A small autoregressive pixel model, trained from scratch.
Data: trained on Sentinel-2 satellite tiles (TerraMesh), 60.4 epochs.
Rows from block 4 of a small autoregressive pixel model, named by matrix and row number. Rows with one number belong to one neuron. Each number is 128 + 24 x the weight over its row's rms, rounded and kept within 0 to 255. All counts start at 0.
After each neuron's rows are labels from the 100 images, of 14848, where the neuron reaches its highest value: "top examples" is what is common among them. Only what is clearly more common there than usual is listed. The data: Sentinel-2 satellite tiles (TerraMesh).
# fc1: MLP up (model.blocks.4.mlp.fc1.weight, 512x128), inputs 0-63
# fc2: MLP down (model.blocks.4.mlp.fc2.weight, 128x512, transposed), outputs 0-63

fc1.180 [168 167  81 166 196 146 127 150 181 152 150 112  99 144 160  99 144 136 133 114 144 133 155 143 127 127 146  95  92 174 134  93 145 106 149 131 117 123 126 123 117 114 111  86 112 151 149 150 188  87 133 135 118 109 167 144 130 140 111 143 129 162  92 157]
fc2.180 [170 122 136 150 186 137 104 120 112 169 161 107 162 127 140 139 148 176 113 157 102 113 109 132 105 114 137 128 160 141 158 154 143 155 108 135 132 150 136 108 106 146 101 134 134 132 133 152 137 140 108 173 163 126 106 151 100  96 125 151 152  80  96 106]
top examples: clouds; main land cover: trees

fc1.312 [131 153 131 127 168 147 139 141 119 101 137 156 136 159 139 145 111 142  99 111 118 127 142 131 103 136 145 141 131 154 148 115 141 105  87  84 128 137 145  91 126 105 158 107 110 131  95  96 124 143 154 132 111  94 151 141  96 159 105 186  67 103 129 127]
fc2.312 [151 113 108 169 128  77 161 153 137 147 113 160 135 112 130 135 132 151 135 111 120 118 152 178 117 162 136  99 136 171 120 133 115 139 126 105 141 120 136 123 127 105 112 144 106 127 150 183 119  99 114 105 132 161 119 108 159 133 150 148 107 126 130 118]
top examples: flooded vegetation

fc1.381 [134  86  94 137 154 114  84 108  98 129 138 166 135 106 123 143 121 127 104 118 109 120 119 161 138  97 127 117 103 100 136  81 127 137 123 162 135 122 122  93 125 158 123 132  82 142 121 139 139 168 153 141  79 103 116 134 134 148 151 131 130  93 158 137]
fc2.381 [150 105 167 115 113 104  80 117  92 123 136 140  77 168 119 146 141 132  91 103  93 121 109 132 140  86  99 113 121 151  74 107 126 131 118 100 104 119 126 122 148 153 119 110 112 144 123 130 134 187 149 119 104 100 103 128 145 183 149 122 161 180 167 128]
top examples: flooded vegetation

fc1.221 [ 86 134 112 130 126 107 145 115 162 158 149 141  98 142  97 115 130  88 136 125 132 150 103 140 155 166 152 125 122 114 113 116 134 142 121  93 179 149 112 152 121  78 110 123 131 140 123 154 122  91 155 128 153 172  94 174 136 155  98 144 102 156 158 135]
fc2.221 [ 91 105 132 110 116 122 124 165 135 126 125 137 152 121 156 151 134  74  96 169 109 125 175 129 121  95 107 113 154 155 143 168 131 102 105 151  98 131 126 112 140 115 160 126 158 120 140 139 134 125 113 149  79 163 134 118 109 158 167 147 116 159 119 133]
top examples: main land cover: trees; main land cover: water

fc1.85 [135 159 177 131  91 154 123 178 114 130 107 151 117 101 163 135 161 114 138  79 103 155 153 115 137 172 139 135 119 121 113 108 119 151 108 158  98 121 113 145 129 115 156 165 131 119 151 146 116 103 170 152 151 114 111 116 178 103 132 127 127 135 102 136]
fc2.85 [123 147 134 173 119 145 134  94 133 109 131 120  66 109 103 157 140 119  84 124 135 125 153 125 107 117 135 153 143  66 173 122 124 140 138 163 189 169 136 118 158  73 139 125 134 123 140 124 117 141  97 137 116 144 110 130 139 122 136 120 160 122 167 147]
top examples: main land cover: water

fc1.177 [113 138 128 160 160 158 149 130 106 136 115 106 110 143 142 133 144 137 121 177 128 127 137 161  93 110 133 126 114 141 115  76 128 134 117 147  71 113 118 126 137 150 172 140 133 161 149 112 150 172  99 167 100 111 174  87 137 127 100 144 155 148 143 145]
fc2.177 [108 101 117  99  86 128 130 110 129 100 155 117 124  94 162 106 196 108 137 130 135 116 136 131 150 106 120 145 119 136 109 137 136 175  73  95 105 151 149 131 119 142  95 147  97 141 124 123 104 132 170 160 145 121 161  79 106  92 159 137 149 168 142 146]
top examples: main land cover: trees; main land cover: water

fc1.341 [162 118 111 114 114 124 102 121 110  91 155 157  94 177  71 145 121 121 141 124  98 131  86 139 113  61  97 141 134 132 114  88 138 117 150 141 130 111 151 141 129 130  98 102 180 164  70 141 109 159 136 134 129 197 136 130 135 140 149 137 147 145 130 137]
fc2.341 [157 128 123 110  97 137  87 137 157 112 104  93 113 129 126 108 116 127 159 125 150  99 169 140 163 193 167 134 134  90 126 137 131  95 123 109 108 109 134  84 119 101 148 137 144  77 122 136 104 104 139 111 157 115  93 133  92 131 147  89 142 113 128 143]
top examples: main land cover: water

fc1.54 [ 87 140 117 136 157 109 131 120 169 116 134 146  95 131 122 118 117 137  95 132 156 139 105 108 157 100 103 133 138 109 108 112 123  98 103 113 123 127  98 127 142 111 100 143 131 120 129 139 157 121 164 144 137 184 179 140 163 148 160 132 111 157 152 181]
fc2.54 [120 102 119 121 104 138 144 124 160 148 136 142 125 137 106 146 131  97 171 145 112 152 129 111 151 129 140 168 121 141 154 110 146 116 150 129 112 125 125 123 105 160 143 125 140 142 162  76 174 124  94 132 177  87 132 101 128 158 125 143 132  75 141 107]
top examples: built area

fc1.504 [114 138 119  94 114 127 103 125 107 164 135 119 148 144 138 161 164 176 106 128 138  86 116 119 100 124 166 139 119 135 135 130  84 165 180 133 148 183 148 143 144 114 117 150 128 115 145 142 138 106 110 146 133 167 142 122  97 128 162 187 128 173 152 167]
fc2.504 [120 141  95 173  97 147 110 118 153  91 157 150 134 134 147  93 118 103  91 137 146 152 118 140 147 150  95 133 115 146 117  92 158 150 107 129 121 134 144  79 141 127 129 130 120 136 124 171 148 137 170 122 136 144 125 145 136 147 132 109 115  90 120  86]
top examples: snow or ice; main land cover: snow or ice

fc1.438 [127 105 151 120 118 119 140 116 204 143 177 121 159 132 162 166 133 144 117 142 157 122 139 144 144 104 133 130 107 104 119 123 145 115 166 121 134  88 136 149 139 107 127 130 114 129 145 187 155 164 138 147 127 141 120 127 126 142 141 192  77 163 148 142]
fc2.438 [107 189 116 129 140 116 125 125 135 112 109 125 172 108 167 155 103 137 126  99 101 124 106 123 163 165 126 143 163  67 141 145 147 120  89  96 145 135 153 131 116 147 143 139  95 127 150 104 101 124 126 115  69 147 119 117 129 158 126 105 138 107 172 147]
top examples: main land cover: trees; clouds

fc1.106 [144 115 158 128 149 143 114 145 175 109 134  95  99 118 138 136 159 152 118 145 103 136 185 129 120 131 132 125 144 128  80 129 178 191 148 138 130 100 116 134 139 163 119 120 121 130 132 118 118 137 120 125  63 134 139 109 142 172  83 143 154 130 145 156]
fc2.106 [ 95  81 112 139 136 155 112 138 107 105 131 139 145 143 179 134 101 126  96 134 180 143 118 117 104 121 130 115  96  81 140 156 147 136  89 126 140 137 112 148 117 170 134 104 100 161 113 122  72 143 149 121 158 141 129 120 105  69  89 114 115 139 124 136]
top examples: crops; main land cover: crops

fc1.112 [135 145 121 178 107 121 136 104 141 132  78 140 120 145 107  96 184 139  92 133 156 102 138 139 135 101 136 129 143 147 142 130 148 136 156 150  94 144 129 124 154 124 132 150 108 143 121  95 105 152 113 153 155 110 142 117 172 128 107 161 131 147 138 164]
fc2.112 [120  96 108 109 128 136 129 127 118 123 146 169 113 110 157 115 143 132 111 124  81 131 176 185  91  94 112  93 115  98 126 149 129 123 122 132 137  98 117  85 126 114  98 148 132 132 141 120 107 142 155 110 100 149 111 108 117 117 142 136 111 162 135 140]
top examples: main land cover: water

fc1.423 [153 141 154 149 109 171 102 143 132 140 141 166 119 142 147 135 127  93 130  96  90  97 121 125 118 139 133 134 123  79 114  90  92 109 112 120 151 109 126 118 167  74 184 102 116 109 147 164 140  99  78 130 169 162 146 142 132 138 122 136 168 141  99 129]
fc2.423 [141 132 130 147 133  95  99 168 145 157 124  95 117 112  84 123 138 149 137 114 157 154 110 135 141 136  94 122 123 155 140 175 174 104 150 109 130 185 117 144  96 120 108 109 104 130 104 112 119 149 152 115  97 107 115 108 110 134 138 145  89 114 142 138]
top examples: snow or ice; main land cover: snow or ice

fc1.203 [161 169  96 136  89 139 156 155 164 170 153 165 123 183 138 126 118 104 137 162 114 142 137 168 157 147 108 175 137 130 137 154 135 137 169 145 128 146 108 129 115 172 122 145 152 166 161 122 117  93 141 140 112 133 109 100  89 106 148 135 159 122  98 129]
fc2.203 [161 141 128 104 100 112 105 121 150 113 163 173 175 122  97 173  79 143 145 117 140  76 152 146 113 124 131 107 127 152 138 111 160 125 124  86 123 150  99 132 151 146  97 140 142 138 141 134 141  84  81  80 116 132 117 158 151 141 127 120 136  96 193 108]
top examples: crops; main land cover: crops

fc1.300 [119 131 142 156 159 106 131  95 116 101 136 154 127 117 127 146 134 158 117 113 100 150 130  75 111 148 145 168 139 149 164 150 162 118 142 132 116 102 127 109 132 134 116 140 127 142  92 186 108  87 136 117 130 206  84 131 164 128 176 111 118 158 148 131]
fc2.300 [143 142 164 108 147 107 120 136  82 125 161 111 125 128 164 127 120 147  86 110 166 123 169 146 164 138 108 113 152 125 127 118 134 141 132 148 111 177 112 149 126  98 100 105 110 129 113 131 131 138 171 126 104  89 147  94 151 171 105 152 141 144 131 139]
top examples: main land cover: trees

fc1.27 [142 107 133 119 146 140 103 121 183 163 153 141 130 123 152 120 141 172 130 133 129 121 153 141 123 115 113  93 137 159 133 113 112 166 129 132 122 154 132 133 155 144 154  82 156 117 159 158 115 120 161 123 122 158 126 171 107 132 123 119 124 151 146 105]
fc2.27 [ 94 108 140  96 126 146 152 182 164 113 172 155 107 153 128 113 127 136 165 133 136  90 138 132 123 142 127 114  97 127 122 114 111  77 181 119 122 190 141 104 104 125 160 129 138  89 112  85 152 146 108 156 150  85 114 139 130  91 115 117 108 118 117  91]
top examples: water; main land cover: water

fc1.64 [134 161 113 131 165 112 129 116 128 120 143 156 141 141  92 133 135 164 157 128 108 145 126 170 187 139  95 139 121 108 119 188  92 136 134 164 108 151 125 158 157 133 153 141  99  88 108 144 164 151 138 147 115 135  86 128 107 155 147 172 132 144 159 121]
fc2.64 [130  59 148 109  90 134 144 107  99  85 119 111 141  86 112 136 140 122 163 127  97 120 119 136 124 191 104  99 160 137 144 119 132 113  96 154 137 113 146 109 178 142 122 108 118 143  71 109  92 164 128  86 133 127 101 161 136 130  95 110 141 103 151 118]
top examples: snow or ice; main land cover: snow or ice

fc1.41 [129 125 105 140 107 137 142 149 122 103 165 136  96 156 153  89 128 111 139 145  85 114 152 142 143 128 108 126 119  97  96 133 117 175  98 106 129 144 146 171  80 155 142 138  91 126 132 124 131 124 162 150 147 116 138 137 131 112 144 175 144 197 165 120]
fc2.41 [136 141 145 136 137 108  83 151 143 153 115 122 143 123 147 181 147 133 101 157 115 124 104 135 131 155  92 101  67 102 120 109 136 120 156 112 148 126 108 119 140 141  82 163 121 125 175 134 147 103 112 144 131 114 134 141 140 125 110 138  85 130 118 122]
top examples: bare ground

fc1.220 [140 116 101 141 164 148 126 137 108  97 175 138 123 134 124 131 106 145 152 152 119  80 134 139 106 114 151 137 103 135  99 118 106  89 111 109 128 101 166  88 124  99 146 105  78 137 147 138 164 162 178 181  97 149 119  94 105 170 117 102 107 155 139 143]
fc2.220 [135 133  95 115 141 114 162 115 171 114 122 119 116  83 117 150 142 127 157 136 101 160 114 151 136 136 178 136 168 139 138 132 113 174 134 142 112 122 162 114 111 140  95 129 117  95 202 146 114  72 126  78 131 178 142 153 125 118 153 117 126 138 153 131]
top examples: clouds

fc1.20 [ 96 118 189 129  75 109 136 117 105 126 158 168 122  88 107 123  90 119 118 123 143 134 134 115  80 125 143 118  98  99  76 124 169 121 124 110  56 121 109 100 109 108 138 133 136 101 153 123 109 145 116 145 155 163 117 118 106 127 130 148 139 172 150 117]
fc2.20 [140 136 134 175 147 157 140 170 136 100 168 130 163 138 118 134 123 129  97 137 136 126  87 107 128 147 121 148 122 142 128 172 148  91 184 170 119 143 112 120 152 194 125 119 160 118 125 173 127 147 114 151 136  94 114 138 173  99 129 125 112 113 119  98]
top examples: water; main land cover: water

fc1.148 [162 179 154 150 133 183 149 154 137 106 153 142 139  77 139  81 105 104 135 165 133 125 130 134 138 123 126 138 149 125 133 135 149 162 157 178 151 129 140 172 115 114 135 146 142 110 120 131 127 140 120 188 112 127 106 122  88 145 150 142 122 129  98 127]
fc2.148 [130  90  77  83  78 102 120 146 120 123 153 153 112 142  77 161 152 139 157  92 122 128 131  84 119 100 168 125 142 126 147 120 139 112  87 126 185 128  97 126  98 124 150 117 204 115 147 122 190 102 129 131 163 156 124 110 142 115 145 131  87 161 144 110]
top examples: main land cover: snow or ice

fc1.59 [132 150 174 105 140 172  89  89 109 133 186 105 133 106  93 138 109 136 121 107 130 143 135  69  90 127 153 101 170 110 136 110 135 146 128 135 120 177 145 119 116 115 142 116 119  87 135  81 110  98 125 141 159 140  99 141 118 116 145 133 169 135 161 184]
fc2.59 [134  82 148 133 128 104 110 132 148 127 104 136 139 185 132  86 128 125 152 154 145  99 108 100  90 103 130 126 100  79 103 154  83 153 124 129 131  91 125 107 144 112 126 127 157 141 144 146 143 150 114 112 141 138 170  94 154 113  98 121 128 175 105 137]
top examples: main land cover: water

fc1.147 [129  92  86 130 134 129  77 121 116 138 116 148  97 132  95 123 156 114 113 108 136  88 173  98 163 123  82 119 114  95 116 118 139 143 129 152 148 180 141 151 109  97 117 128 122 129 113 115 113 119 168 159 110 166 158 152 162 191 144 162 112 125 141 138]
fc2.147 [105 138 155 109 112 130 164 142 126 117 156 178 139 145 178 135 110 131  93 107 110 182 100 152 147 137 141 157 115 134 155 122 154 115 114 112 175 127  80 134 130 124 154 118 157 126 141 108 139 142 150 107 123 151 132 124 126 122 107 113 121 143 149 140]
top examples: trees; built area; main land cover: trees

fc1.163 [130 138  92 154 106 133  42  75 135  89 136 173 156 115 147 170  98 160 139 125 121 114 136 127 113 109 132 154 110 116 131  98 151 136 135  93 135 125 147  88 118 155 101 136 122 127  99 186 161 104 141 160 131 133 133 109 101 139 139 107  76 136 107 142]
fc2.163 [133 140 138 103 141  91 162 115 117  98 131 122 134 132 123 152 113 119  99 121 145 107 130 133 133 117 149 117 113 165 147 158 141 137 108 151  94 101 103 118 110 126 164 126  95 118 117  95  93 103  91 135 120 137 101 155 138  98 147 141 202 124 127 178]
top examples: main land cover: water

fc1.476 [138 127 114 159 130 103 137 127 129 127 136 148  88 137  78 118 121 135 130 126 115 171 106 169 128 135 145 138 162  90 103 174 166 141  97 117 131 119 168 113 156 148 119 164 140 147 116 123 105 161 115 165 100 145 147 133 120 112 170 121 102 153 154 111]
fc2.476 [117  87 117 137  69 133  89 162 133 120 118 105 117  97 150 118 159 111 117 157 163 100 137 106 106  90 156 115 126 141 122 124 135  91 114 159 128 118 130 167 149 153 166 143 140 168 108 175 101 116 124 169 149 127 147 128 139  95  66 127 126 113 128 129]
top examples: main land cover: trees

fc1.460 [122 144  93 108 174 114 145 153  95 147 136 185 163 129 117 103 118 143 112 112 184 126 115 133 129 146 197 109 124 161  87 140 137 159 105 117  85  87 151 133 121 138 110 143 138 130 107 171 133 154 125 110 157 149 135 133  99 119 142 116 129 109 158 114]
fc2.460 [ 98 178 160 148 118 145 115 145  91 132  90 116 145 141 119 133 108 139 147  92  99 162 156  97  89 120 124 157 127  95 128  97  69 135 134 136 112 144 150 133 122  82 165  92 115 133 136 121  53 169 114 118 168 105 144 130 127 116 105 121 154 148 114 127]
top examples: main land cover: trees

fc1.444 [ 96 133 139 120 133 132 154 179 139 129 130 157 118 110  84 158 124 176 120 123 124 140 156 108 115 121 116 110 138 110 151  99 146 168 119 149 124 147 106 115 127 118  80 132 124 121 186 114 169 163 126  98 135 137 129 104 161 143 148 124 153 146 125 117]
fc2.444 [131 137 155 135 130 132 130 101 115 168 109 138  99 117 110 117 160  91  71 171 135 166 121 137 142 173 131 209 150 117 106 122 121 124 101 113 178 144 152 138 118 169 112 118 137 136  85 148 152 130 104 177 110 114 137 145 113 162 117 156 145 118 119 114]
top examples: main land cover: snow or ice

fc1.446 [128 103 163 125 148  83  79 100 130 121 129 108 163 130 121 125 117 124 153 103 150 128 121 151 159 145 149 104 134 129 148 121 178 155 154  86 129 140 173 146 126 167 132 105 102 132 141 182 176 124 109 115  85 107 123 135 129 145 104 156 115 144 138 143]
fc2.446 [141 161 110 144 114 152 125 157 145 134 143 135 102 124 137  73 133  97 131 177  99  96 144  76 129 147 100 153 107 142 144 119 125 104 102 122 131 141 100 118 131 133 123 137 161 124 137  94 123 170 199 154 114  74 142 137 142 153 124 116 143 118 112 122]
top examples: main land cover: water

fc1.174 [142 151  93 145 119 133  89  98  69 105 118 129 151 159 111 165  95 113 175 111  98 114 121 149 156  99 139 144 129 133 137 129 155 162 135 106 119 108 121 141 135 141 107 136 121 166 117 163  94 131 124 108 161 115 127 110 108  98 157 119 110 113 155 143]
fc2.174 [148 132 158 100 131  58 102 128 101 117 107 130  92 117 130 114 119 104 121 160 138 111 106 156 105 169 111 135 100 133 136 101  91 154 154 130 139 142 159 118 106 125 145 127 179 109 107 118 157 160 128 160  90 141 116 145  98 140 120 100 149  97  82 128]
top examples: main land cover: snow or ice

fc1.214 [136 130 138 133 102 134 141 179 155 182 153 168 154 120 133  98 120 131 142 132 158 137 152 143 162 144 125 143 156  92 155 126 150 187 178 118 152 124 129 128 117 123 167 154 139 145 112 155 130 173 145 123 162 145 133 113 124 132 153 144 180 170 110 135]
fc2.214 [103 123  60 167 149 129  93 111 103 112 142 132 110 174  99 154 107 142 153 141 141 117 107 131 126 100 131 142 117 136  87 127 109  98 112 135 135  94 159 121 147 163 105 100  95 143 149 111 140 106 144 141 123 162 208 133 106 148 105 136 122 121 158 122]
top examples: main land cover: crops

fc1.471 [123 174 149 122 146 125 181 158 165 161 104 139 129 132 128 124 121 149 136 122 116 145 128 153 147 108 140 120 137  84  77 134 120 109 145  95 102 116 113 140 160 152 180 133 141  87 143 126  79 128 106 130 154 128 147 107 156 118 133 136 132  99 151 124]
fc2.471 [136 155 135 113 110  97 128 109 115 109 169 130 156 136 162 108 125 139 121 115 128  85 104 145 116 131  97 124  90 131 103 109 156 123 104 152 122 108 165 114 114 160 131 160 125 108 110 134 163 109 150  85 136 131 120 109 149 102 123 138 120 113 165 128]
top examples: crops; main land cover: crops

fc1.377 [118 157 158 119 151 174 161 148 154 130 136 110 109 129 141 116  97 147 167  98 105 152 120 157 166 145 150 121 134 106 170 107 115 130 161 120  93  85 131  78 112 127 132 141 149 129 162  98 117 129 134 128 124 115  97 134 110 107 141 132 147 120 134 125]
fc2.377 [119 100 142 124 113 131 139  94  90 120 108 142 173 135 150 115  99 150 153 179 191 125 142 146 131  93  85 141 149 121 138  82  97  98 141 143 167 129 104 106 107 124 145 123  94 124 166 121 176 138 108 117 123 134 187 137 151 146 120 119 122 184 100 128]
top examples: trees

fc1.401 [151 154  90 113 143 139 123 136 105 105 151 122 133 139 149  92 132  80  98 110 150  96 112 150 142 164 142  53 123 107 128 120 101 109 133  78 121 147 123 133 129 107 125 139 133 124 119 131 164 139  92 101 117 118 139 126 140 139 167 145 163 133 103 166]
fc2.401 [ 92 114 165 173 170 153 139  98 115 107 112 144 150 143 132 167  77 138 145 152 130 120  99 100 107 127 140 136 139 127 135 172 144 117  86 157 178 128  96 117 144 129 116  82 127 162 128 156  91 121 131 101 114 110 110 156 110 118 112 138 103 138 107 101]
top examples: crops; built area; main land cover: crops

fc1.217 [118 115 129 138 118 117 121 152 163 137 107 102 104 113 184 142 171 171 178 125 157 129 172 145 135 117 143 176  71 123 143 130 139 124 144 146  99 123 166 107 177 132 115 147 143 139 148 110 131 138 179 117 147 170 133 124 118 120 157 135 125 158 153 108]
fc2.217 [138 158 110 175 178 164 110 108 117 113 138 168 163  88 108 142 194  97  94 108 116 119 140 113 137 118 143 123 158  94 106 159 144 126 155 144 147 104  93  99 111 142 158 113 138 102 121 115 180 125 154 133 104 105 120 185 139 114 136 106 194 132 127 112]
top examples: main land cover: snow or ice

fc1.224 [186 123 105 146 185 125 142 137 117 102 153 127 146 134 136 140 106  98  95 101 137 120 159 113 137 152 162 118  96 144 136 125 151 141  95 137 109 133 124 141 124 112 169  86 141 149 117 156 138 136 142 153 112 193 189 107 159 150 126  87 136 126 119 147]
fc2.224 [112 146 114 101 134 129 153 136 102 117 114 154  91 117 163 152 145 153 119 143 108 133 156 160 108 140 180 141 133 118 132 106 131 144 146  95 132 124 103  90 127 135 141 148 129 119 140  77 149 165 104 150  92  86 129  77  64  99 159  95 155 141 136 136]
top examples: main land cover: trees

fc1.415 [129 143 125 161 159 174 191 153 130 131 128 127 152 154  86 115 135 147 159 117 193 115 140 129 131 131 124 158 134 115 159 165 129 128 102 155 162 140 164 125 123 148 126 139 132 136 144 149 149 164 145 144 124 171 131 136 170 129 124 144 152 167  93 138]
fc2.415 [138 116 135 114 130 139 139 146  97 133 136 153 156 147 100 121 119 110 142  93 104 135 142 101 129 163 168 176 141 154  94 114 135 163 135 158 132 100 148 131 150 169 115 104 130 108 126 171 121 100 122 137 118  83 130 129 123 142 173  94 145 112 105 135]
top examples: snow or ice; main land cover: snow or ice

fc1.490 [163 145 134 173 136  98 141 130 115 149 124 130 127 145 110 132 129 117 153 153 131 168 131 113 113 152 108  92 101 122  92 134 102  91 167 153 114  87 137 125 167 121 106 151 132  86 150 126 120 109 133 159 101 123 120 136 104 121  96 150 114 135 125 109]
fc2.490 [117 150 124 163 100 148 133  98 135 136 102 159 102 130 104 165 125 157 105 139 117 125 121  97 109 102 152 124 170 129 130 119  91 112 161 109 131 131 169 115 139 122 162 115 134 182 126 136 103 136 167  97 105 128 135 136 151 129  91 168 121 162 153 144]
top examples: main land cover: water

fc1.284 [127 139 133 111 126 111 115 115 149 139 125 174 130 101 127 110 159 141 149 113 132 121 157 159 115 118 128 107 141 138 121  83 166 140  91 116 137 137 116 136 155 132 130 166  85 123 141 151 133 121 151 141  96 167 146 108 111 123 163 120 170 133 117 145]
fc2.284 [ 86 130 170 128 146 169 154 123 126 130 112 111 110 164 128 124  95 115 115 165 156 169 127 101 148 132 143 133 135 160  85 138 137 108 136 155 116 135 147 112 110 175 135 123 127  67 157 108 103 138 143  96 126 115 127 134 122 167 161 134 183 115 132 151]
top examples: trees; built area

fc1.410 [103 145 116 108 119 141 119 137 134 131 104 138  88 146 118 100 132 165 105 156 115 122 128  97 166 130 152  87 172 115 111 162 112 165  86 139 148 136 121 131 159 106 167 129 104 171 159 139 120 115 135  92 136 184 138 139 114 157 153 155 112 123 128 108]
fc2.410 [126 145 143  98 125 117 142 158 168 151 140 162 136 129 165 134 139 123 130 166 122 128 125 125  94 103 121  91 120 124 123 127 158 169  96 140 108 105 138 149 109  94 130 129 142 122  83 134  87 152 127  72 137 124 137 135 140 137  85 105 145 120 147 147]
top examples: snow or ice; main land cover: snow or ice

fc1.288 [140 117 136 129 159 152 156 152 127  53 111 172 143  88 152 147 139 134 175 116 146 124 140 118 140  95 151 167 121 167 161 148 144 161 122 128 150 152 152 140 140 119 142 127 141 122 148  88  97 188 126 155 122 154 140 152 102 128 164 117 166 103 169 125]
fc2.288 [133 145 121 138 127 128 118 107 161 135 142 101  87 120 106 159 106 114 133 126  92 151 137 163 116 112 127 110 134 149 133  89  95 147 108  96 102 117 143  99 124 163 116 115 136 118 144 107  79 129 118 104 111 158 126 114 143 133 101 147 151 141 142 137]
top examples: snow or ice; main land cover: snow or ice

fc1.242 [127 118 128 135 158 158 125 146 174 108 142 120 123 106 165 160 102 122 137 126 134 133 121 185 127 128  65  70 107 169 135 106 146 160 102 127  92 125 121  57 142 105 157 148 150 142 135 116 127 129 120 120 152 115 133 136 131  93  69 143 121 164 136 133]
fc2.242 [141 151 125 125 110  86 122 171  81 121 147 121 133 146 103 139 142 178 162 106 112  99 123 130 179  81 214 140 137 124 114 114 146 115 116 115 146 107 128 149 149 133 106 128 126 105 172 147 142  98 109 131 139 149 131  92 120 148 163 134 157 158 137 173]
top examples: main land cover: snow or ice

fc1.258 [139 141 109 138 143 146 111 138 128 125 145 110 129 156 140 130 149 117 137 101 146 100 132  86 137 127 139 124 139 151 144 110 132  95 180 127 117  70 158  89 141 108 143 170 125 146  98 128 125 180 141 164 106 149 129 168 118 169 160  91 159 121 148 124]
fc2.258 [107 101 122 149 115  88 134 124 132 131 132 130 160 137 136 165  97 138 158 111 120 118 149 198 154 119 129 122  99 129 134 120 157 171 133 143 130 138 132 157 128 187 128 116  92 129 129 134 144 136 133 168 174 150  73 158 128 119 117 116 124 139 140 137]
top examples: main land cover: snow or ice

fc1.362 [113 157 130 144 119 117 112 160 142 146 137 149 160 116 157 124 143 156  80 100 128 106 171 163 153 126 129 103 100  87 131 109 129 144  84 121 132 117 165 156 115 123 117 111 161 125 143 123 134 122 111 128  88 112 142 115 113 155 129 131 116 165 149 118]
fc2.362 [185 167 135 106 138  98 132 120 155  85 122 160 138 158 137  97 131  85 124 134  97 144 132 174 162 115 111 152  91 116 100 162 129 111 146 131 110 125 129 120  88 134 106 148 163 111 123 149 148 131  98 123 148 138 129 109 116 112 149 129 135 126 113 149]
top examples: main land cover: crops

fc1.207 [147 127  81 147 115 131 109 138 129 158 110 140 149 158 138 114 123 104 127 151 109 122  75 142 151 122 165 122 152 118 111 113 124 114 152 137 130 167 138 155 160 149 109 139 158 170 109 157 163 121 116 116 110  94 119 119 114 153 135 196 127 119 123 122]
fc2.207 [127 171 185 142 132 118 160 148 175 133 112 110 163 144 137 124 121 125  91 109 154 118 140 122  90  96  98 127 128 122 100  89 137 164 142 130 157 126 129 127 131 154 153 122 117 121 120 118 104 111 165  78 107 122 137 125 138 102 118 103 157 151 104 134]
top examples: crops; main land cover: crops

fc1.387 [ 97 135 153 127 138 113 136 101 174 120 104 140 173 127 150 135 139 141 166 104 127 122 107 133 169 101 138 111 130 141 114 129 146 165 136 111  77 130 134 110 154 141 140  83 158 106 145 121 141 124 119 149 122 142 180 104 104 112 168 108 133 141  96 151]
fc2.387 [191 105 148 111 143 114 172 187  90 177 152 143 151 198 115 121 119 113  95 130 118 126 132 105 107 181 127 124 115 137 143 133 130 125 144 105 158 125 110 116 115 115 127 160 135 147  93 138 135 102 159 117 126  85 100 142 152 125 112 129 142 146 151 105]
top examples: trees; main land cover: trees

fc1.130 [149 147 138 148 142 149 118 150 149 134 160 124 125  99 154 143 110 111 178 123  98 100 157 127 105 111 127 124  99 147 119 149 130 171 107 119  90 105 108 172 132 124 123 173 117 128 140 102 120 146 111 156 119 112 151 132  96 191 132 169 145  93 144 105]
fc2.130 [149 109 125 112  87 129 133 149  99 133 128 100 132 101 164 124  88 124 138 155 138 162 116 108 132 105 138 151 138 115 106 118 133 108 158 130 139 104 138  87 109 142 103 137 119 100  93 161 161 150 182 116 133 115 178 134 157 154 168 132 144 161 113 116]
top examples: water; main land cover: water; flooded vegetation